config.yaml
horizontal_flip: false
norm_position: "pre"
patch_size: [2, 2]
projector_hidden: 512
projector_out: 128
learning_rate: 0.0081
ema_decay: 0.999
max_steps: 5800
batch_size: 128
final_lr_fraction: 0.05
warmup_steps: 1160
Rows from block 6 of a small self-supervised image encoder, named by matrix and row number. Rows with one number belong to one neuron. Each number is 128 + 24 x the weight over its row's rms, rounded and kept within 0 to 255. All counts start at 0. Numbers have three digits each.
After each neuron's rows are labels from the 100 images, of 14976, where the neuron reaches its highest value: "strongest on" is what is common among them. Only what is clearly more common there than usual is listed. The data: capsule endoscopy frames (Kvasir-Capsule). In brackets: how many of the 100, against the usual share in percent.
# fc1: MLP up (model.blocks.6.mlp.fc1.weight, 1536x384), inputs 128-255
# fc2: MLP down (model.blocks.6.mlp.fc2.weight, 384x1536, transposed), outputs 128-255

fc1.579:136097125129162120084179163134099108160120114130127147159115065138076162142154125095147115185089161153135073138126124088125157113166135115136156158163142169147134094124097175111124103144147130149100087178133080102112111148100156104168095097133148157154121105113167149087124102140096134117114141147108109152152129082128124133113144172132100110169112109149104089134126090098146117106089
fc2.579:109108133149148118136121138149143144115143165156137124098095134185109133142116119141138148116064122169139111162126087125134117111113145111151088123122145124095171142131158126154143164119180113143132133087104142124137162117109097131125102120143123113176139145136169115174098141153119115167165092106133141091111135125122148128089135136175128109095117138151114102103124104123162173140136
strongest on: finding: pylorus (43 vs 3.4)

fc1.613:110129136131115127105131144099113161144139139155146138143141110149113139135160118118136130133125113143160115154112123108101169139154110135163155132152116107162146122139136121143103161129162151140094155125136132119116110109084145109149103115158108127128137146158133108116159132103138077171092062051141135142118170135106162119130141120122145089119111145185111160136111146118124068157141
fc2.613:147119149136132137130080111108097203148106111146111112118075097131162111112139084112145098058066133118090118185108130106106099137101107114133134136148133138115146111113134125150124126131139106120142121090119135170154143145145117088127102145128129131142125151131151131103142138168147151178147123119132123170101114106135153109123142109160143170124098151080167164118164129128069138109096
strongest on: finding: ileocecal valve (32 vs 8.8)

fc1.673:125150150107154126180130149080148148146170098140115116106095117092124155138161121153139120171147144119136140100107125129137165129102102083126175114124125106093138156128092148133122153117118171149123114127158098100118133137134133081130135109124139097115117105120094091100114130095137082084137071130119072127134165116114099121094142133102130122087192122183113115121147133149116163113154
fc2.673:113103107159116129094138067098118129140097124103139112138144121103168124112133130106124169141101128126111115149145125125204120182116116176162129105115091124115117114129167133132141118141134112143126134142133162149170118110147139159119155117091114130167131154134163132162105101125196135143118159136112135126158119147097117125097134103135123188103092133136161131189138120096127135106151
strongest on: finding: reduced mucosal view (44 vs 6.2)

fc1.623:126156122122128138150100125149121171148134133147128078128127155117121108125135103096147124158133117101173125143160165119131153100113145122150125105122094082109121155122160127155103143120139102133147133139098159127107201130100077120076104115103150156147175138114132121142158098100136151116110156119090170106133121120083114098134112160128079149107174131099129176147160153094118106168129
fc2.623:151158115114114096111086086128140122149149112136131143150063070134171112176110119109067136125127138081093147129117158107113143131107099141183134147124122053148131098120115075138111167140091108110091141127132113157129111146152122110134159096116150098153120154118127121148143129130112096148117130106121112133092088109064125112083143141134122157155113169165143102114120120132125132161144
strongest on: finding: angiectasia (43 vs 1.8)

fc1.341:141117138151114144112126125121110147122099140153117145138140125172167084151112175146140141097095148102118129142164149139128128131154104129109103164140131116124147161161123092150136084089142130137088148144159132103099117098066141130132127182144119106136142106157125088072171139115103165133110113113134155121129113143106128107132155112148131149119124118166131124132135059129128154127147
fc2.341:136124117059109133139070162141137119090123117155150119130104149122134112078129126138138121162147134150142121105141101129102124082099185138132092147120117146129138088100107200112133125132095119106172152149118096125156134116126155107105145093142142164140099163092130119181136148122151132134147143119142109143098116152140144146150104138116051151100145170143136143111100154116121123135138
strongest on: finding: ileocecal valve (41 vs 8.8)

fc1.469:175115138153141155165127134069109116119103089113121133133095097123150135103119132136155113123115148178090146110135180143145152125104162152146131127106163101118123138100116139113129102165143088120171076117159111170137131101188121079125145141122103139136102109159103129110155125154078102109136126124126095114155142147158101099131147144173119101083168150139101182169110088111124141108126
fc2.469:114123152104096057117133180149163137136166164109126141127131142142110138129118112099133138146121168112122161157145148144114133120122127138131124164117136125097086158106094163131119112087126107119113085156100139103133126133097135179150127101158087175100167106136135154114084139117165117159142125125101122083128122104129073127110102120148137109156127165151146104130101102138142107153105
strongest on: finding: reduced mucosal view (26 vs 6.2)

fc1.165:148177121120155137102141130093099134091126148124149119119094115129113138112100137129158136129127146107158149140048115155144093188107136157145140086149090158125141141181143117132163093155166112165165113159152090135112081090135106129142121128133147145116137170123123114087191133137118121135133112157125096163118140116156135113106101071165108144138083097125132142125161134128140121113170
fc2.165:116111131139141154117088070112126149108115139133106110094123096136121109108141160180123123115095128076119104119147162160124122123125143131138124156119163114123090083103148128165131150132119120127113130139147146133155083154109155138131151142172110068181128106127144154169076089110174172148141168162120134129097142127122093186123107156117147107108162133173154126176102107105131159105149
strongest on: finding: ileocecal valve (35 vs 8.8)

fc1.227:120081095139075165114139120126108163163124133106127156070122093108146142107090120172155150149120174162142143125144142143140129114130157096107116156119110149167122131147091113143140145126130149076115125170138116093141140140179131137095159113092118119149131122107096098146085126147130098114102117115114151114122122099126136133134125115166133127091154126113144136141132121140136132101146
fc2.227:150130161136134144119145132153113084087126129118113128145143134118143097117119132073116108114103055126106189079125099149126121146103130141121177104132137101090150161168131142096129138107141092148180171125113105146122131124092138122133136074127097151106135115147126107130099135132178153153084097109159066112126138123126155127172159144144104142150125110114103096118120142094100136137114
strongest on: finding: ileocecal valve (39 vs 8.8)

fc1.600:116171125173149100126146090132152131131099126116129117122149089157144181138156135121176092120085114107146116124119125114155192141123116137093167143143141086133154121122105155113121125110113103116161086118171131138080137131125122129108137089107115123127145114158113106147117150154105173140123098167108137128128122148142078120118094140134153157122166136108156104130125163128092139159142
fc2.600:166116147162124145143163120105126126117103156133135131132141126116117146133110074123126141108164114148128104160097134158127082116158116117101124151120144138115143128138194096141081114097115126129118189132092126158091126136097105106114113146101140132152140121091143163131074147138185138134106168108128111143117141158097118129126128141143180132131107109124120156094158140103117091140141
strongest on: finding: ileocecal valve (25 vs 8.8)

fc1.230:129108115129125069121142126141103091091137113132140121139137132072108127108147098189116145100111138103141127112175107136111135126177151132118159152139159132140109117114118112121127123108134122143166150135091098119120131150174110097121102155108155155136104072125089072107136157122108171107111138149180146169108109133089104142084160098084122132123131090155116117103097133165137114146093
fc2.230:105121098121137170116110118136097095127093119127100104184131146108117102155091145102154096126129138090140105127118158121142140106166103116131156135132159171128128142113138152104135131105131095102113116156123148100182116118107118154124141136129106135106180146145101156191093085104131116135107086125142168128156115111159092130193115133134126144147163143134143134136140140165120152142141
strongest on: finding: pylorus (35 vs 3.4)

fc1.195:126099116139088122120178139150135137134140135142174124150100121134177146110123134106085086120081097101129131123083120126157184152148094137107100104147117159105113133128140127092164112092147151138134098135128115170121148130181124153151131130147121088108101119126136117172126131148087111105157133109123128130069112155133088120133147105118132119136190133106132107135150136110128175139089
fc2.195:114131126095169143126123132138103146080098120132135118127107105127124126124081120147151155134107136135095141123160174139101112089118119124198124141123149091135156129142119105149104116153137122099088168148160128125134131110117184112135141107122126092155106155111115141125119148133154114199121135130148182173117091113125171161115152128130082164127095124138143137144084154123098091107154
strongest on: finding: reduced mucosal view (32 vs 6.2)

fc1.652:113133126151117080113143137112141099148123144106125136088124114128120137154122105202123113142104152114168098117131101103135149129164131146118117108129172136117145153122153147128132169109158088098105117138194129107120151152141138125121118155122164108181148130140100097138155125119109101143108117139139142117127123137137131103159150081158075132128133112162161096138150119167127160138107
fc2.652:138163129112100096122129109134154120084143146150105113161121097116105117108143125116122117120122113144118123099144138131106116167142154151120164119160140133160158116178114125080132124109108149174132128135076126129147135144127117138165131107131122130085171117154138118137116133145171115091139126125137116105138143136158119135106164182114146148110130118127106108091156159097102103106142
strongest on: finding: blood fresh (39 vs 0.9)

fc1.79:098136148153130161123138129144124111143152099178111048119132109142141126132130094127163126157143139130112137150088094121109160123148095132120114124140145087164095118112141125118129168101146125105081113124122158154124136112105153148129116147115148096142141110147123137146135106081153142153093144118102102145141124174140092146114127138125153148106087121162120097137177104119093139111111
fc2.79:119101093109118144122111124082085145091130118099140147135108105142132155128145104146103125113144135158147127157183176118123116174102117162090130118108128119071103141118083157134141133159156154095164117135140144136084174155126109084132161116091147130099098128100124123086119139107134145171128104162112126139126068143126106109139124161114106143080175141110150151099137190130152128126136
strongest on: finding: reduced mucosal view (63 vs 6.2)

fc1.30:109145136128125170114166185132110093131127132175095135116101077109143157145132103121121156146115083156139130140083132123166120107104121122174157121132095109138121153148139125071142127112113125082155108147126130108107107147170119144153112139123093124126121123142058126131115118070140114149127139119127139160115103102149126121109150150124160143102144118125149070102092123128134136135143
fc2.30:119114180158093157144166124080148119155121111096099172132157144099107147125108100162132143105093132133117168133141108145099139109110163122115120125155145153144092095108139141148159108095111135140125152116133149133168131170107139118128152143122112094137112133124149093111107100134134204113161094147124101125141147146122142142123101077131089133146144183115119180101145116114097143127112
strongest on: finding: blood fresh (39 vs 0.9)

fc1.114:135171134152172152151140065116132130132180119148128104172159138127165131127102161159178136133145135119097144130135163109117131153123090064110183139171147132111147132138124141126125113106155145108118101148115133128190092129130137111126160128129136124126133118129156084124158104113124133092128106172123150137159159210126130095159115163100147117117150141137091161122107115115119106143124
fc2.114:099110068146125168154112137170145140144110123113128102162080109159131114162086136164125134143135124115130072116134108100117128123121156163138114156133090118164174134103123115116122110094121126117126169140116124097103117118115123102103140128103133099128128130132117126137102109176138148150175104080143109121137132096154093198101172109106117171099114146173121124164141114166109106139116
strongest on: finding: ileocecal valve (27 vs 8.8)

fc1.262:074079124162112115172109110159135145131128164129162124119130131132117152130111120142123168136135120081127094106172151165158097092133103140162082155131111122140149173077128082172082138128099136159067121142117091116110140117138110115148096145138165123110101150127135104137141102111180130124120129116109132137145131136129107087132078131136065095164138140113095118135171153113127107151138
fc2.262:148146177141160075118078129145162081116157127131118127121102144155086116132156085137105135102127162132114137135108139142144146109139137145114156121154132121121144124168149138149174090140148112115169130113150155156144116143153135155118092096141154107185100140173191111148140126142108114139120149166136098145087112137132099122088137118100142117140118123117118110124121138132146154171114
strongest on: finding: ulcer (30 vs 1.6)

fc1.76:127124112118152154120108130130135102130149135141129114136140139151159128139130103109151118155115102123098116116111154127096153143137106139092115142102132130098097138169128143122142164122160127084061122139134166121149161102089153118073171110092153130159136128124131167167135173128127138152103114130098102123177131131138114155124094122143175097138146116103120053131156147149110113130110
fc2.76:114120133130092129145093121105111090122140097105152172106146138151137155142114117160109113184106145159111099159131126138094094130081099132138124123115105112127145136108114152120114127137116170125114081132130128154141169114112101089122060116150125097110138126132164120070100111134149129103113076140164103170121131149118136134112130148136111167110142110140148144151128126153111113154149
strongest on: finding: reduced mucosal view (55 vs 6.2)

fc1.398:120157128121150114120094139140143107158141112128133123163094105138102100093147140102126121116134084108086128074150137133084144146116100110175147141109165127138120133135152119104141118136126111159135152127105144169118115077089116112116181118126092130163156137143102147124150158124106174159090123135116131084157156182151134140118127085153148150105119115139113064128116142092150103060140
fc2.398:123122146149150140162089108124151100111125132100149166131162137081140140128155149155114155116129123113158151138103108156091096138168164121109086104127153120167119151087129100151138132150149150148143096177129072081102133157138186122137112131148140146131144123093120138112098119112092122118126113132098163093113104126117101096120127118119138119158146106103109114130141119124112117119147
strongest on: finding: ileocecal valve (69 vs 8.8)

fc1.226:114109124107186108134120141136098101118139157096129134139124124141070160135153106110133139132107140151098130142119141136134126124163135143102127131131153118159128120144132131128164147107117139147117124104102118182130144123125121130124103126155100081147085183142106091095144116116078140157114170094159111097152100108146103121120088121090126115114122159144157072133143111103120100106149
fc2.226:082105190137124113113144103092102098135139112077115124098139139181101152139121152137149118129133129108161106156115174159108116083114102161111151122087151097133109125071149120131121104141125147125112093119124173145116108143142124115124147181092124138099115132134162133141126134158091139119121121131184107134131110094128127116137126132181177129109128100110128152136176136150090115109115
strongest on: finding: reduced mucosal view (37 vs 6.2)

fc1.333:056098144123088124113153095142143142112119125171155141149111126128153121130142115114121139066114119171126146137157075121124133115168130111143159163140124081110129150138154119132168122124125141123144117138165139087134141157128134123135095123115088117169145150117110118100157108149116156126148114088104147154153143137095121157138140138125140144096106165118126116111134134140148135146111
fc2.333:127136112164166137139125121099115135146116108122103142093137140124119103115106135094154124185124138072104136116148121119132132134123137159116076132125112127136165138138120103101138150109160104086132129129082147131112104131155085127140144159146175126111082123141116119112119145112111141124153166130159114124106137163146151119123158113100115152124126116153111142126172131080071128113138
strongest on: finding: ileocecal valve (29 vs 8.8)

fc1.332:116141138126098113119101138146126102092161142165108104163123127121082095131115132127093122121125121108144116163121126121126136143156116154145147130139137098099078110105109111157138109123144090136163085168143130149143113100114132112162095127116147138110163119126154124125111120123136136124128118127120066155085142148090148111155110137106135131109175125126108118132113134130086118122134
fc2.332:116116130090144147175120111108135127182091146105148163131099162113169124169102121093147127147150139126112180166152109107144091140138138131103109134117114132131173095134162136109140125135109120127108138127116104106128156138165162133133162097129165116147152156124115162115142135090119134184106120098173131148103122123120134149115091145161134156147128128094145117084158146145176098155133
strongest on: finding: angiectasia (42 vs 1.8)

fc1.133:117135120167091147105116131151135088137129053131136125165118131114097157110125133099184131151150173136140134178134083136123093147135143132125141169149127139122139117090110103125149107151155153113120139136067100193128110131095140108079077114174110134142127104154107081123103168090083156146118096160158096136076132113143110095156111134144080128143129163143124137114124165129115155144073
fc2.133:109096158109130104131147109114139100074109097118164106134101124101158139150132123086154129106125147131138094144145119142157108058121092111106128119084173144122118123127141145124163145124151173155135067084074165133121150082134151148129121110109149172099152130119134129088123138163122067137169156153104159154169161158096143132138106160119124176082106104107179123101166107125110143113170
strongest on: finding: ileocecal valve (72 vs 8.8)

fc1.485:156086103160138116084102121133157079118157109120165123149154155108149106114119163131158156132124104118169123086099106122122114070112161131130134119099150112144083150091148126129166114167128132097119151099152170133155165145125115124105124139094183134118127131152138129112130169091137116122137133143110143149141118099128128118152090086105077116063147129129152143146108099163127134155114
fc2.485:124170126126095167154132133131145134150143164114165090116162137119132138084098092118105195179129140165117117088168113157144158108110153112145117116142128118168153163140088130141132135121120115131110117149131127106136111106138149109123128129113133125142152138091073154120141115101128142110128106118100129153112092116146128116140101115122092123150125155088081121064132135119110145122153
strongest on: finding: angiectasia (33 vs 1.8)

fc1.178:143117133142141122111134150135112130141119106118144098122164156147127102098154103176142136104150137102126137088117120107156115133128105144155151110129161134119119103108115165115107133083093082100102142124126137126131135144066086131143114144107139151142116140143118127096139114102121107150158130102112131146109087137146152141134161125136167130121145126113132117159140112113146122084135
fc2.178:139147175088113135126095113129137131132151126116105148146138135114116129114135162142116077126139105123134086169154157115139106143125139100174126093101087096122123089155126130143106150131170129160134128117106166145124099151105100132129142092115134130111063171134170133129102102160124152132125124117084108141132145144130146136151081116127118115137082161142167178104130130117107164119129
strongest on: finding: reduced mucosal view (51 vs 6.2)

fc1.102:116128096110107145097098163118089076094099121120112126136101109115124137127073127166170095147096102114135150136144164141081120135142103136090120151120152111132155170110090133129127158153111140121123165140113143143152153109154182117106133130090119123135124088108102147144134129165120144103181127118115130099106121128085116163154144106109134143108173144108121140133136111140105097149167
fc2.102:094142127140094159141136145092127129100157149134106114087146160120110112142158133113135153122141157152111126100132131172150143125152140143145133160128114111190111093117166106129111157085146131114113103137144081099108117137089139104113130168114147150105123082119161093107090154146139149130138143096150098149094072098155144109132118125151122113162159165109128167131109113091169143110110
strongest on: finding: reduced mucosal view (35 vs 6.2)

fc1.560:122115122134152113144060086130116122136153087072123144099158120113121129144148125140100089170152094094104141108070120133109139149144129160127205132099128102142133147134166139134135098161143133105148141110141111151107131130150090134100147154147124125092147139104084109139118124137135134138148147115107162132102067114176140161161100140137120144190158106140105130154135144087095164135130
fc2.560:125120155160117163113127141104161135096115093103114132139103133120132130119139109134103170169122126154137103160147150156111106089114157123133128110114138136143145151108153104142088114099148109139134149121089127124140136108142120137130096132107140138154094153127128130107168149101149151058079130160141156107100146148124129172156126123089128091135112122131124149092138077131165166090144
strongest on: finding: angiectasia (26 vs 1.8)

fc1.204:130142110111101141124146135136096121131083138154154127135139112167088141115143110188189079137076154106122135109134144115104133105118146099143115125146152167111152155104123131147104139136148175162095128155120141159128145135137161161133119138143138068140138114116143112146121137168158139145108104131106142090125117100067180148135159103133148142127115116158133148144148111119122155092133
fc2.204:132135127137103172082148169138123173079154172115129143126144117137135126097090157110146118124114152198114134155147136131155086147118137141163114116118100150126117136156112143139074135143198114126146114112123125099134115138082151114108143065122143207148121135094070114085112096130114135110169119110134105116169107128160066149097091109110144143123176117094157133099099121122138116105108
strongest on: finding: reduced mucosal view (71 vs 6.2)

fc1.268:118097128133117111125132102135114106152118085122159093121152129139105107118126124135176114135158104172154149130111141142157136118144121138140105076133083149151166126160167148137094136103113126178131092133152099081176131081134109115120084065134126133074124122140128104111156141156165117107146173137146117105125131134132133119121145110164160184166124120149121125132088182166135138147145
fc2.268:154179124098112150089138127178104112156132108126147139155120143155145132149090140143155122114106131153123097131120114135129102131144129111120128119123134109141083138137132125092154142125115201087108123088134138143114089141129132144126123175088112143133122124086136110093150178125108126103133139123148139129136139139121095131139140139113134091134162148125116150171166101143167106155091
strongest on: finding: angiectasia (32 vs 1.8)

fc1.607:173093129145129113106117095092144122139132124079126089142153145134147073098149124153167105131127131099125099111101136141111130087140171148101114121116161076100159112142111098108085126134143104156156111113153133140114125150196089097170080148103137119113099103159116123126138107149135168140138116119175129099147079120114163131135146132125121166138138150146136156156115139139100151187115
fc2.607:154105109115067125094142088114132129133157146103179120118133178092104129157124115127099134119097139131113099106124166164147114129117106102151163147127086158147121220144153110132144129102154136114160147122116141163130121146093154149108128104122155122126108146098084086119123111108122115099151077125121190154185142137132117142113122142101112126180158121092157145102171090126075140102146
strongest on: finding: angiectasia (38 vs 1.8)

fc1.573:140128143151112128148092120097117120079111125146142143106086135156097141133143108162126124120122124147111133115135143139097097124117111101114144106102145152131160150149155125096125140134153103103128139141109136117131086141127097155154123129139099087115121106148144113160126139122146159128149174100135183111139178106132139084118160195082160127144133098105130087133117154117091229148140
fc2.573:098119125087146176100192153177124144150160158117104120137151155112102134144133135069140142163129135138103106151103140124153133118143130113105125113151128130133089136094114104154105158143191156135133133128105110179136162140182143080068112125161171138102129143148113154072115172141100138125100105107110105120139142113151052152119117122150102143104135133178100140124143140131130089155125
strongest on: finding: pylorus (37 vs 3.4)

fc1.257:126160146149120128145105097066130128140124105076167150155075126125155141112122149130115140130110124123123178128165141129139158092152117140150136097088099153131144108127127095098137125098144110126122093082142113132105123148101130158138142155123138127156114103073134124101127158096106136138114119145122091134121113151122101115122126166116130102130150109146120170136145123137175132089131
fc2.257:146126153131148144103120117166106123105098101155109117103142095126103154138123111110108113160099113158109135122103115123100083099098116151149100180175161098097105105119123130165115125188151111137127169153098146149155171158137155125105109098127112136138125158155134124134118104144178126135160121151129167141162121122129115114128154123138096134129094135100133153164127127145096122078090
strongest on: finding: reduced mucosal view (41 vs 6.2)

fc1.638:166119129114087130140044149170118120089133159132155133153124148124103108155104107146074113128142120111110108197126161159148084119111140113149113103149116132161121121086091127146169135120131108133088124156138058120133114166129111114120137135083131112161135120129084117121133105072108128128135152113102117119163113138124130131129116124116133088153144131121133080120145146125080110152164
fc2.638:161106126141150132115104094164104118096124153156159102144100116109126152105130103156162133118128159126154164156120130175137142147122120160078107124117092108151120133090153165123122088146134083167082161119082118148082107137135140159134129108119179106130119107162165091184164122123102112160120127122113112082113112099167147095131106138164127078165079147116141136128137132191166112103131
strongest on: finding: ulcer (42 vs 1.6)

fc1.718:163127137124175130145078124088165138164127153154107098134131098127154152145083167107103169094144113137134179129111132162125112117106132117108122131112143113141105076144124093111100137128131145111106159152105141135148099140134117136119104111128081145146122137094106119116169155111120105119129120135166170151146170100106105122149162073118144161097138142149158138143118125137138103111135
fc2.718:123113142169108153132132115119092147116103095100121127079098152128079140134138096117149124133116117158121126176122139123131112165141122124148142113166089102136170159145146145124147087147098138128129094156181153127143143157113156105108162116131154086071144135118127096143134080121126127134146128132141106177131122135114135132145110137121162126108124170143103129090153112144083141154199
strongest on: finding: angiectasia (26 vs 1.8)

fc1.740:145156112168164159129110120137141165100113115154162143121129160140132142119169089156132078146136123146101114101101118133130093156081108108089124141079144135106138111144116113102135138141103127130139151083116074144149106135142153142118127160152151184154133090148140137156099087176122142114108097108141115113100120137115103094152100138143124136088173129131129141140150103127108151118107
fc2.740:110100138095089145079110143132182133129121140125125126151141120128132138119065139154141139118119114155126143147088171106165104071160152148157124142172121100113105150140124124140178111135128132150162145113119163154130106171141147090127175170081152125124133151128112095151147126122187091124114143131126103123113072113087137097125145097169131105122100119106150154173151159108157141107168
strongest on: finding: pylorus (39 vs 3.4)

fc1.128:145133152151130117129122110150161127093118123115181149134112097175086118189124083119138091146166127155137134148095153124153118112124144121114137152158117120167111127155118102103183133134129123140101121108122178145107101132098116128097108117123151102169140073114126128119158167147100121139132127111125117158134138094111095114122136083144124175169115129083085157132138153150112130122143
fc2.128:104097121135144134124155145133107104069142134104124143132105111080085138104124154110099158124118145122126164159126090129108126083141083123113106142153098140133137129119177141132108122119177152134106132114142152134125137107160125125146120156117106139129090124162121099146116087121171102136100103137140106129107147106128137132107124147135148082111148112160146122118111117154108127119118
strongest on: finding: pylorus (57 vs 3.4)

fc1.593:104163154130121120094124136107147100142156130136155133131135099153124162156132115132122129097124133153145113144105100128113154144138119162118110142142076126112144113160123118110130139141102137136094121122140148140091178159165151151109122120079156114100102130131097155116109116145065129136121140153110123190080116137139117112144100137128146111155158161128134161104131140099132092090135
fc2.593:096123141103147150117111144155133138152142133129177149073140121130135162137137135147132124166128146112077133135172130134136126147131123162147117150103125109116114091114134102146132127095120102166128112118146117120162115104113137151143154137131152150162128117130167157129140148137132152142131131114133093138143148157127111098107136114163120134130111123130141089149121119124124131125131
strongest on: finding: pylorus (47 vs 3.4)