A small self-supervised image encoder, trained from scratch.
Model: 32-pixel images, norm layernorm, activation gelu, depths [3, 3, 3], widths [96, 192, 384].
Training: muon at rate 0.0081, 5800 steps, batches of 128.
Data: 42238 training examples, 17.6 epochs.
Rows from block 3 of a small self-supervised image encoder, named by matrix and row number. Rows with one number belong to one neuron. Each number is 500 + 25 x the weight over its row's rms, rounded and kept within 0 to 999. All counts start at 0. Numbers have three digits each.
Before each neuron's rows are labels from the 100 images, of 14976, where the neuron reaches its highest value: "responds to" is what is common among them; "patch colour" is the nearest of a few named colours to the mean colour under the peak. Only what is clearly more common there than usual is listed. The data: capsule endoscopy frames (Kvasir-Capsule).
# fc1: MLP up (model.blocks.3.mlp.fc1.weight, 768x192), inputs 84-111
# fc2: MLP down (model.blocks.3.mlp.fc2.weight, 192x768, transposed), outputs 84-111

responds to: finding: pylorus; finding: ileocecal valve
patch colour: pink
fc1.757:498476455535524475526489538490479506540445510468519530479482520523512455466504521484
fc2.757:474505513485496493495488535531506516518471498460476493474486499489458532480515473504

responds to: finding: ileocecal valve
patch colour: grey
fc1.49:461495486520531514495502519527461521509479501527477518475489516452516511531513516501
fc2.49:494529504475497466437513463464506517480500527464484536485466475489547517531489496515

responds to: finding: ileocecal valve
patch colour: black
fc1.670:566498476484487512526445445468486491467479515492483531524503486528491486474515521478
fc2.670:485530462515503502523502498523492501527448503472493556462500475512495550525468492511

responds to: finding: ileocecal valve
patch colour: black
fc1.596:477540482466508545523508499507491532517486544512478523471516504481494526513511509508
fc2.596:480511544503550523530461492486506522528514488469524496532503530471529508497502491495

responds to: finding: ileocecal valve
patch colour: black
fc1.529:540529516444485494472495504468504510532478501493499554503529471500494489521475531518
fc2.529:476476476482493512513476453524522515507482510485516506532465515495479491486491527534

responds to: finding: ileocecal valve
patch colour: black
fc1.715:518460472494488441502508507484538496519454477453512499547507474479485488537513508546
fc2.715:558459502448466513466504479520541506489477491507461501504505495461537486497493531551

responds to: finding: pylorus
patch colour: pink
fc1.161:507505486485497480523524513484508463530487528495479519553519525524511473469528459489
fc2.161:494564502506516549499506537537489499492490487493498523440517514490493503518478497503

responds to: finding: ileocecal valve
patch colour: black
fc1.553:504542499495494478493463489502482501515469490492515495473500476449461459491521524479
fc2.553:518490546489513499453506452471475495510524506454491503478539458476451491543548533493

responds to: finding: ileocecal valve
patch colour: black
fc1.621:487550488497490488496520466491508509493499492504509479456458480447489480505519522507
fc2.621:485517502503526471480464496534503485505526495418489506492455521501484481493532492500

responds to: finding: ileocecal valve
patch colour: black
fc1.98:489505488515467489463499487543482487516513463466504516506503466524531539523473473498
fc2.98:480468493505472520498502504505508513500545492506518493477532513507458450509524499473

responds to: finding: ileocecal valve
patch colour: orange
fc1.668:506494529524495512528535533522487515526462506472506474499496547467518514504504495519
fc2.668:520491529496490500488506475467530471496516503500468500556506488471504475499490541538

responds to: finding: ileocecal valve
patch colour: orange
fc1.682:487482528448455501501494484468503476513517481494516567504485523509485531489478478481
fc2.682:554523494524529495506519505478514506470488539508486479519506566517493501511525520498

responds to: finding: ileocecal valve
patch colour: pink
fc1.470:462507497462509487531501532504498462526464475505489456490511501494549469476557512484
fc2.470:488448524575541465499523536506496504508488520504475551464496526558471534523521467515

responds to: finding: ileocecal valve
patch colour: black
fc1.175:520521466526492487514534486509504539465509538464474533520520520464467545492474489507
fc2.175:487515525528519492476512521545520523511485515486474503525497455467501480544488454476

responds to: finding: ileocecal valve
patch colour: black
fc1.685:577470513503471459462526545515494497490470525487482526472501470491477500514543513483
fc2.685:488478509520497508508518495503507427502501529503500508518503487521510529499504485514

responds to: finding: reduced mucosal view
patch colour: black
fc1.60:472526500450485511509482517527503546449505554458497487483490455490501515460495525506
fc2.60:533479498524492478509486497496484496470497503441512519511473490493522511516514486471

responds to: finding: ileocecal valve
patch colour: black
fc1.639:497536520531488531516440490463535524471494498509512547489466482517499513489502577464
fc2.639:522491493513430515525494518494512507512545493501507535511456545506500476502558492519

responds to: finding: ileocecal valve
patch colour: orange
fc1.535:503510474471453522506479484481496495518513475520488512476495485521522487476517496455
fc2.535:519506534486548495526480445457506490499529512507493532506521549526437527529516499506

responds to: finding: blood fresh
patch colour: black
fc1.431:547525503444509493523475504495501457484511489478535484467511517514498448484496485535
fc2.431:493499505475507470488528552472526535504516521509561534540489487532491478531493497464

responds to: finding: pylorus
patch colour: pink
fc1.752:525538555528517444489445509506520510508450507473505479498502540515512504485537457485
fc2.752:493506457511483553485535499520453502563527505500465520491462489516522498470477524500

responds to: finding: ileocecal valve
patch colour: black
fc1.13:517513506494458490447483448519504480513525487506499474544482509541503505506495502496
fc2.13:453520522495491480463532478461515477546526505501525494503506508522457511490535475520

responds to: finding: ileocecal valve
patch colour: orange
fc1.613:513469495478502552500506486491494469489501526480540531512485544552478446524525509498
fc2.613:476547515513523478529476489507498525542450432518474507536494535520486499499487507507

responds to: finding: ileocecal valve
patch colour: orange
fc1.663:469511543473512481448501503518493576545518500491477542480536486492515449485509506481
fc2.663:499498489487501515510526447509494501487513527474507522489447507487468514524503468503

responds to: finding: ileocecal valve
patch colour: black
fc1.727:539491488495527465477535474530473502516511544522496460485529467505484546464508483538
fc2.727:479515493489472547536495497473514508462551477498486434484512493462506461515459492470

responds to: finding: reduced mucosal view
patch colour: black
fc1.610:420494477529452498538525519512486535513522537509509529502480506510515480480515490528
fc2.610:491500487516508518511511518484475498446508501475497491470484540480512475499507514479

responds to: finding: ileocecal valve
patch colour: black
fc1.591:524510508477483542449488474484494489502498506482489520535514493529501481528492521516
fc2.591:488463461505483530532481473493482510545518475506503517519488517502487479538507477522

responds to: finding: ileocecal valve
patch colour: black
fc1.435:484529472466518519552520498507525523500514519492516509486531498480503524489526506536
fc2.435:440501510495490545454495488516517491506505503514522507520473514481534509520511522480

responds to: finding: ileocecal valve
patch colour: pink; grey
fc1.653:498490509549543545484502458475504514498492508533511533506493526529522486493524530492
fc2.653:514500474547456500465526517496501485533517518486504505465465444469485491501485493510

responds to: finding: pylorus; finding: ileocecal valve
patch colour: pink
fc1.684:471564471557475497540512512481531473520481484471516459487537563506506480465533481488
fc2.684:502494464530536484480488555526491500541499482473449545495459493503493522528539478481

responds to: finding: ileocecal valve
patch colour: black
fc1.24:491521525512497466466487500487511438513490556487461533484493476509502512506497491513
fc2.24:528498443497525514528486534506486538532493471461505480482441501477486553498473557500

responds to: finding: pylorus
patch colour: pink; grey
fc1.33:450486515521511552544497479525509476519499521499525499482500510504537480521528491512
fc2.33:509507518468527505465525487471489545507455471503460491498457530520452507479495498548

responds to: finding: ileocecal valve
patch colour: black
fc1.54:543466507509514487485536497504505543481501497502547557469487462489525497476472487481
fc2.54:472544516461514525502475529484465533545461505491490526523457514488489498523492496511

responds to: finding: pylorus
patch colour: black
fc1.507:488500529486529531485512514436506456504472495544446498530521554515490523517484474535
fc2.507:532518488475474483479480483516484482471480518478505517493507525474516510482469499497

responds to: finding: pylorus
patch colour: grey; pink
fc1.524:460495457500523498494472484504458508500480464523479476459497519486513547501543518495
fc2.524:521492499517499526459514509517465485543476502470468479518459498513532487484502498531

responds to: finding: ileocecal valve
patch colour: black
fc1.6:501480488509513469447502471483540520533465508490453528506477489536532478518523506484
fc2.6:462482502482497554504503469497501543513510471504549461508494536485543532514523515483

responds to: finding: ileocecal valve
patch colour: black
fc1.452:529511517421486507521474516501522525498471532490475508475499502496511499501489487513
fc2.452:462536467504518515540454525522477523448488517490522509518479495503507501503533499508

responds to: finding: ileocecal valve
patch colour: orange; grey
fc1.458:510513499494511441470529513508469548513466499491483533500467543490511521514505489487
fc2.458:466460483508513517519463504481530511509497509523516510485509488502501521538509482525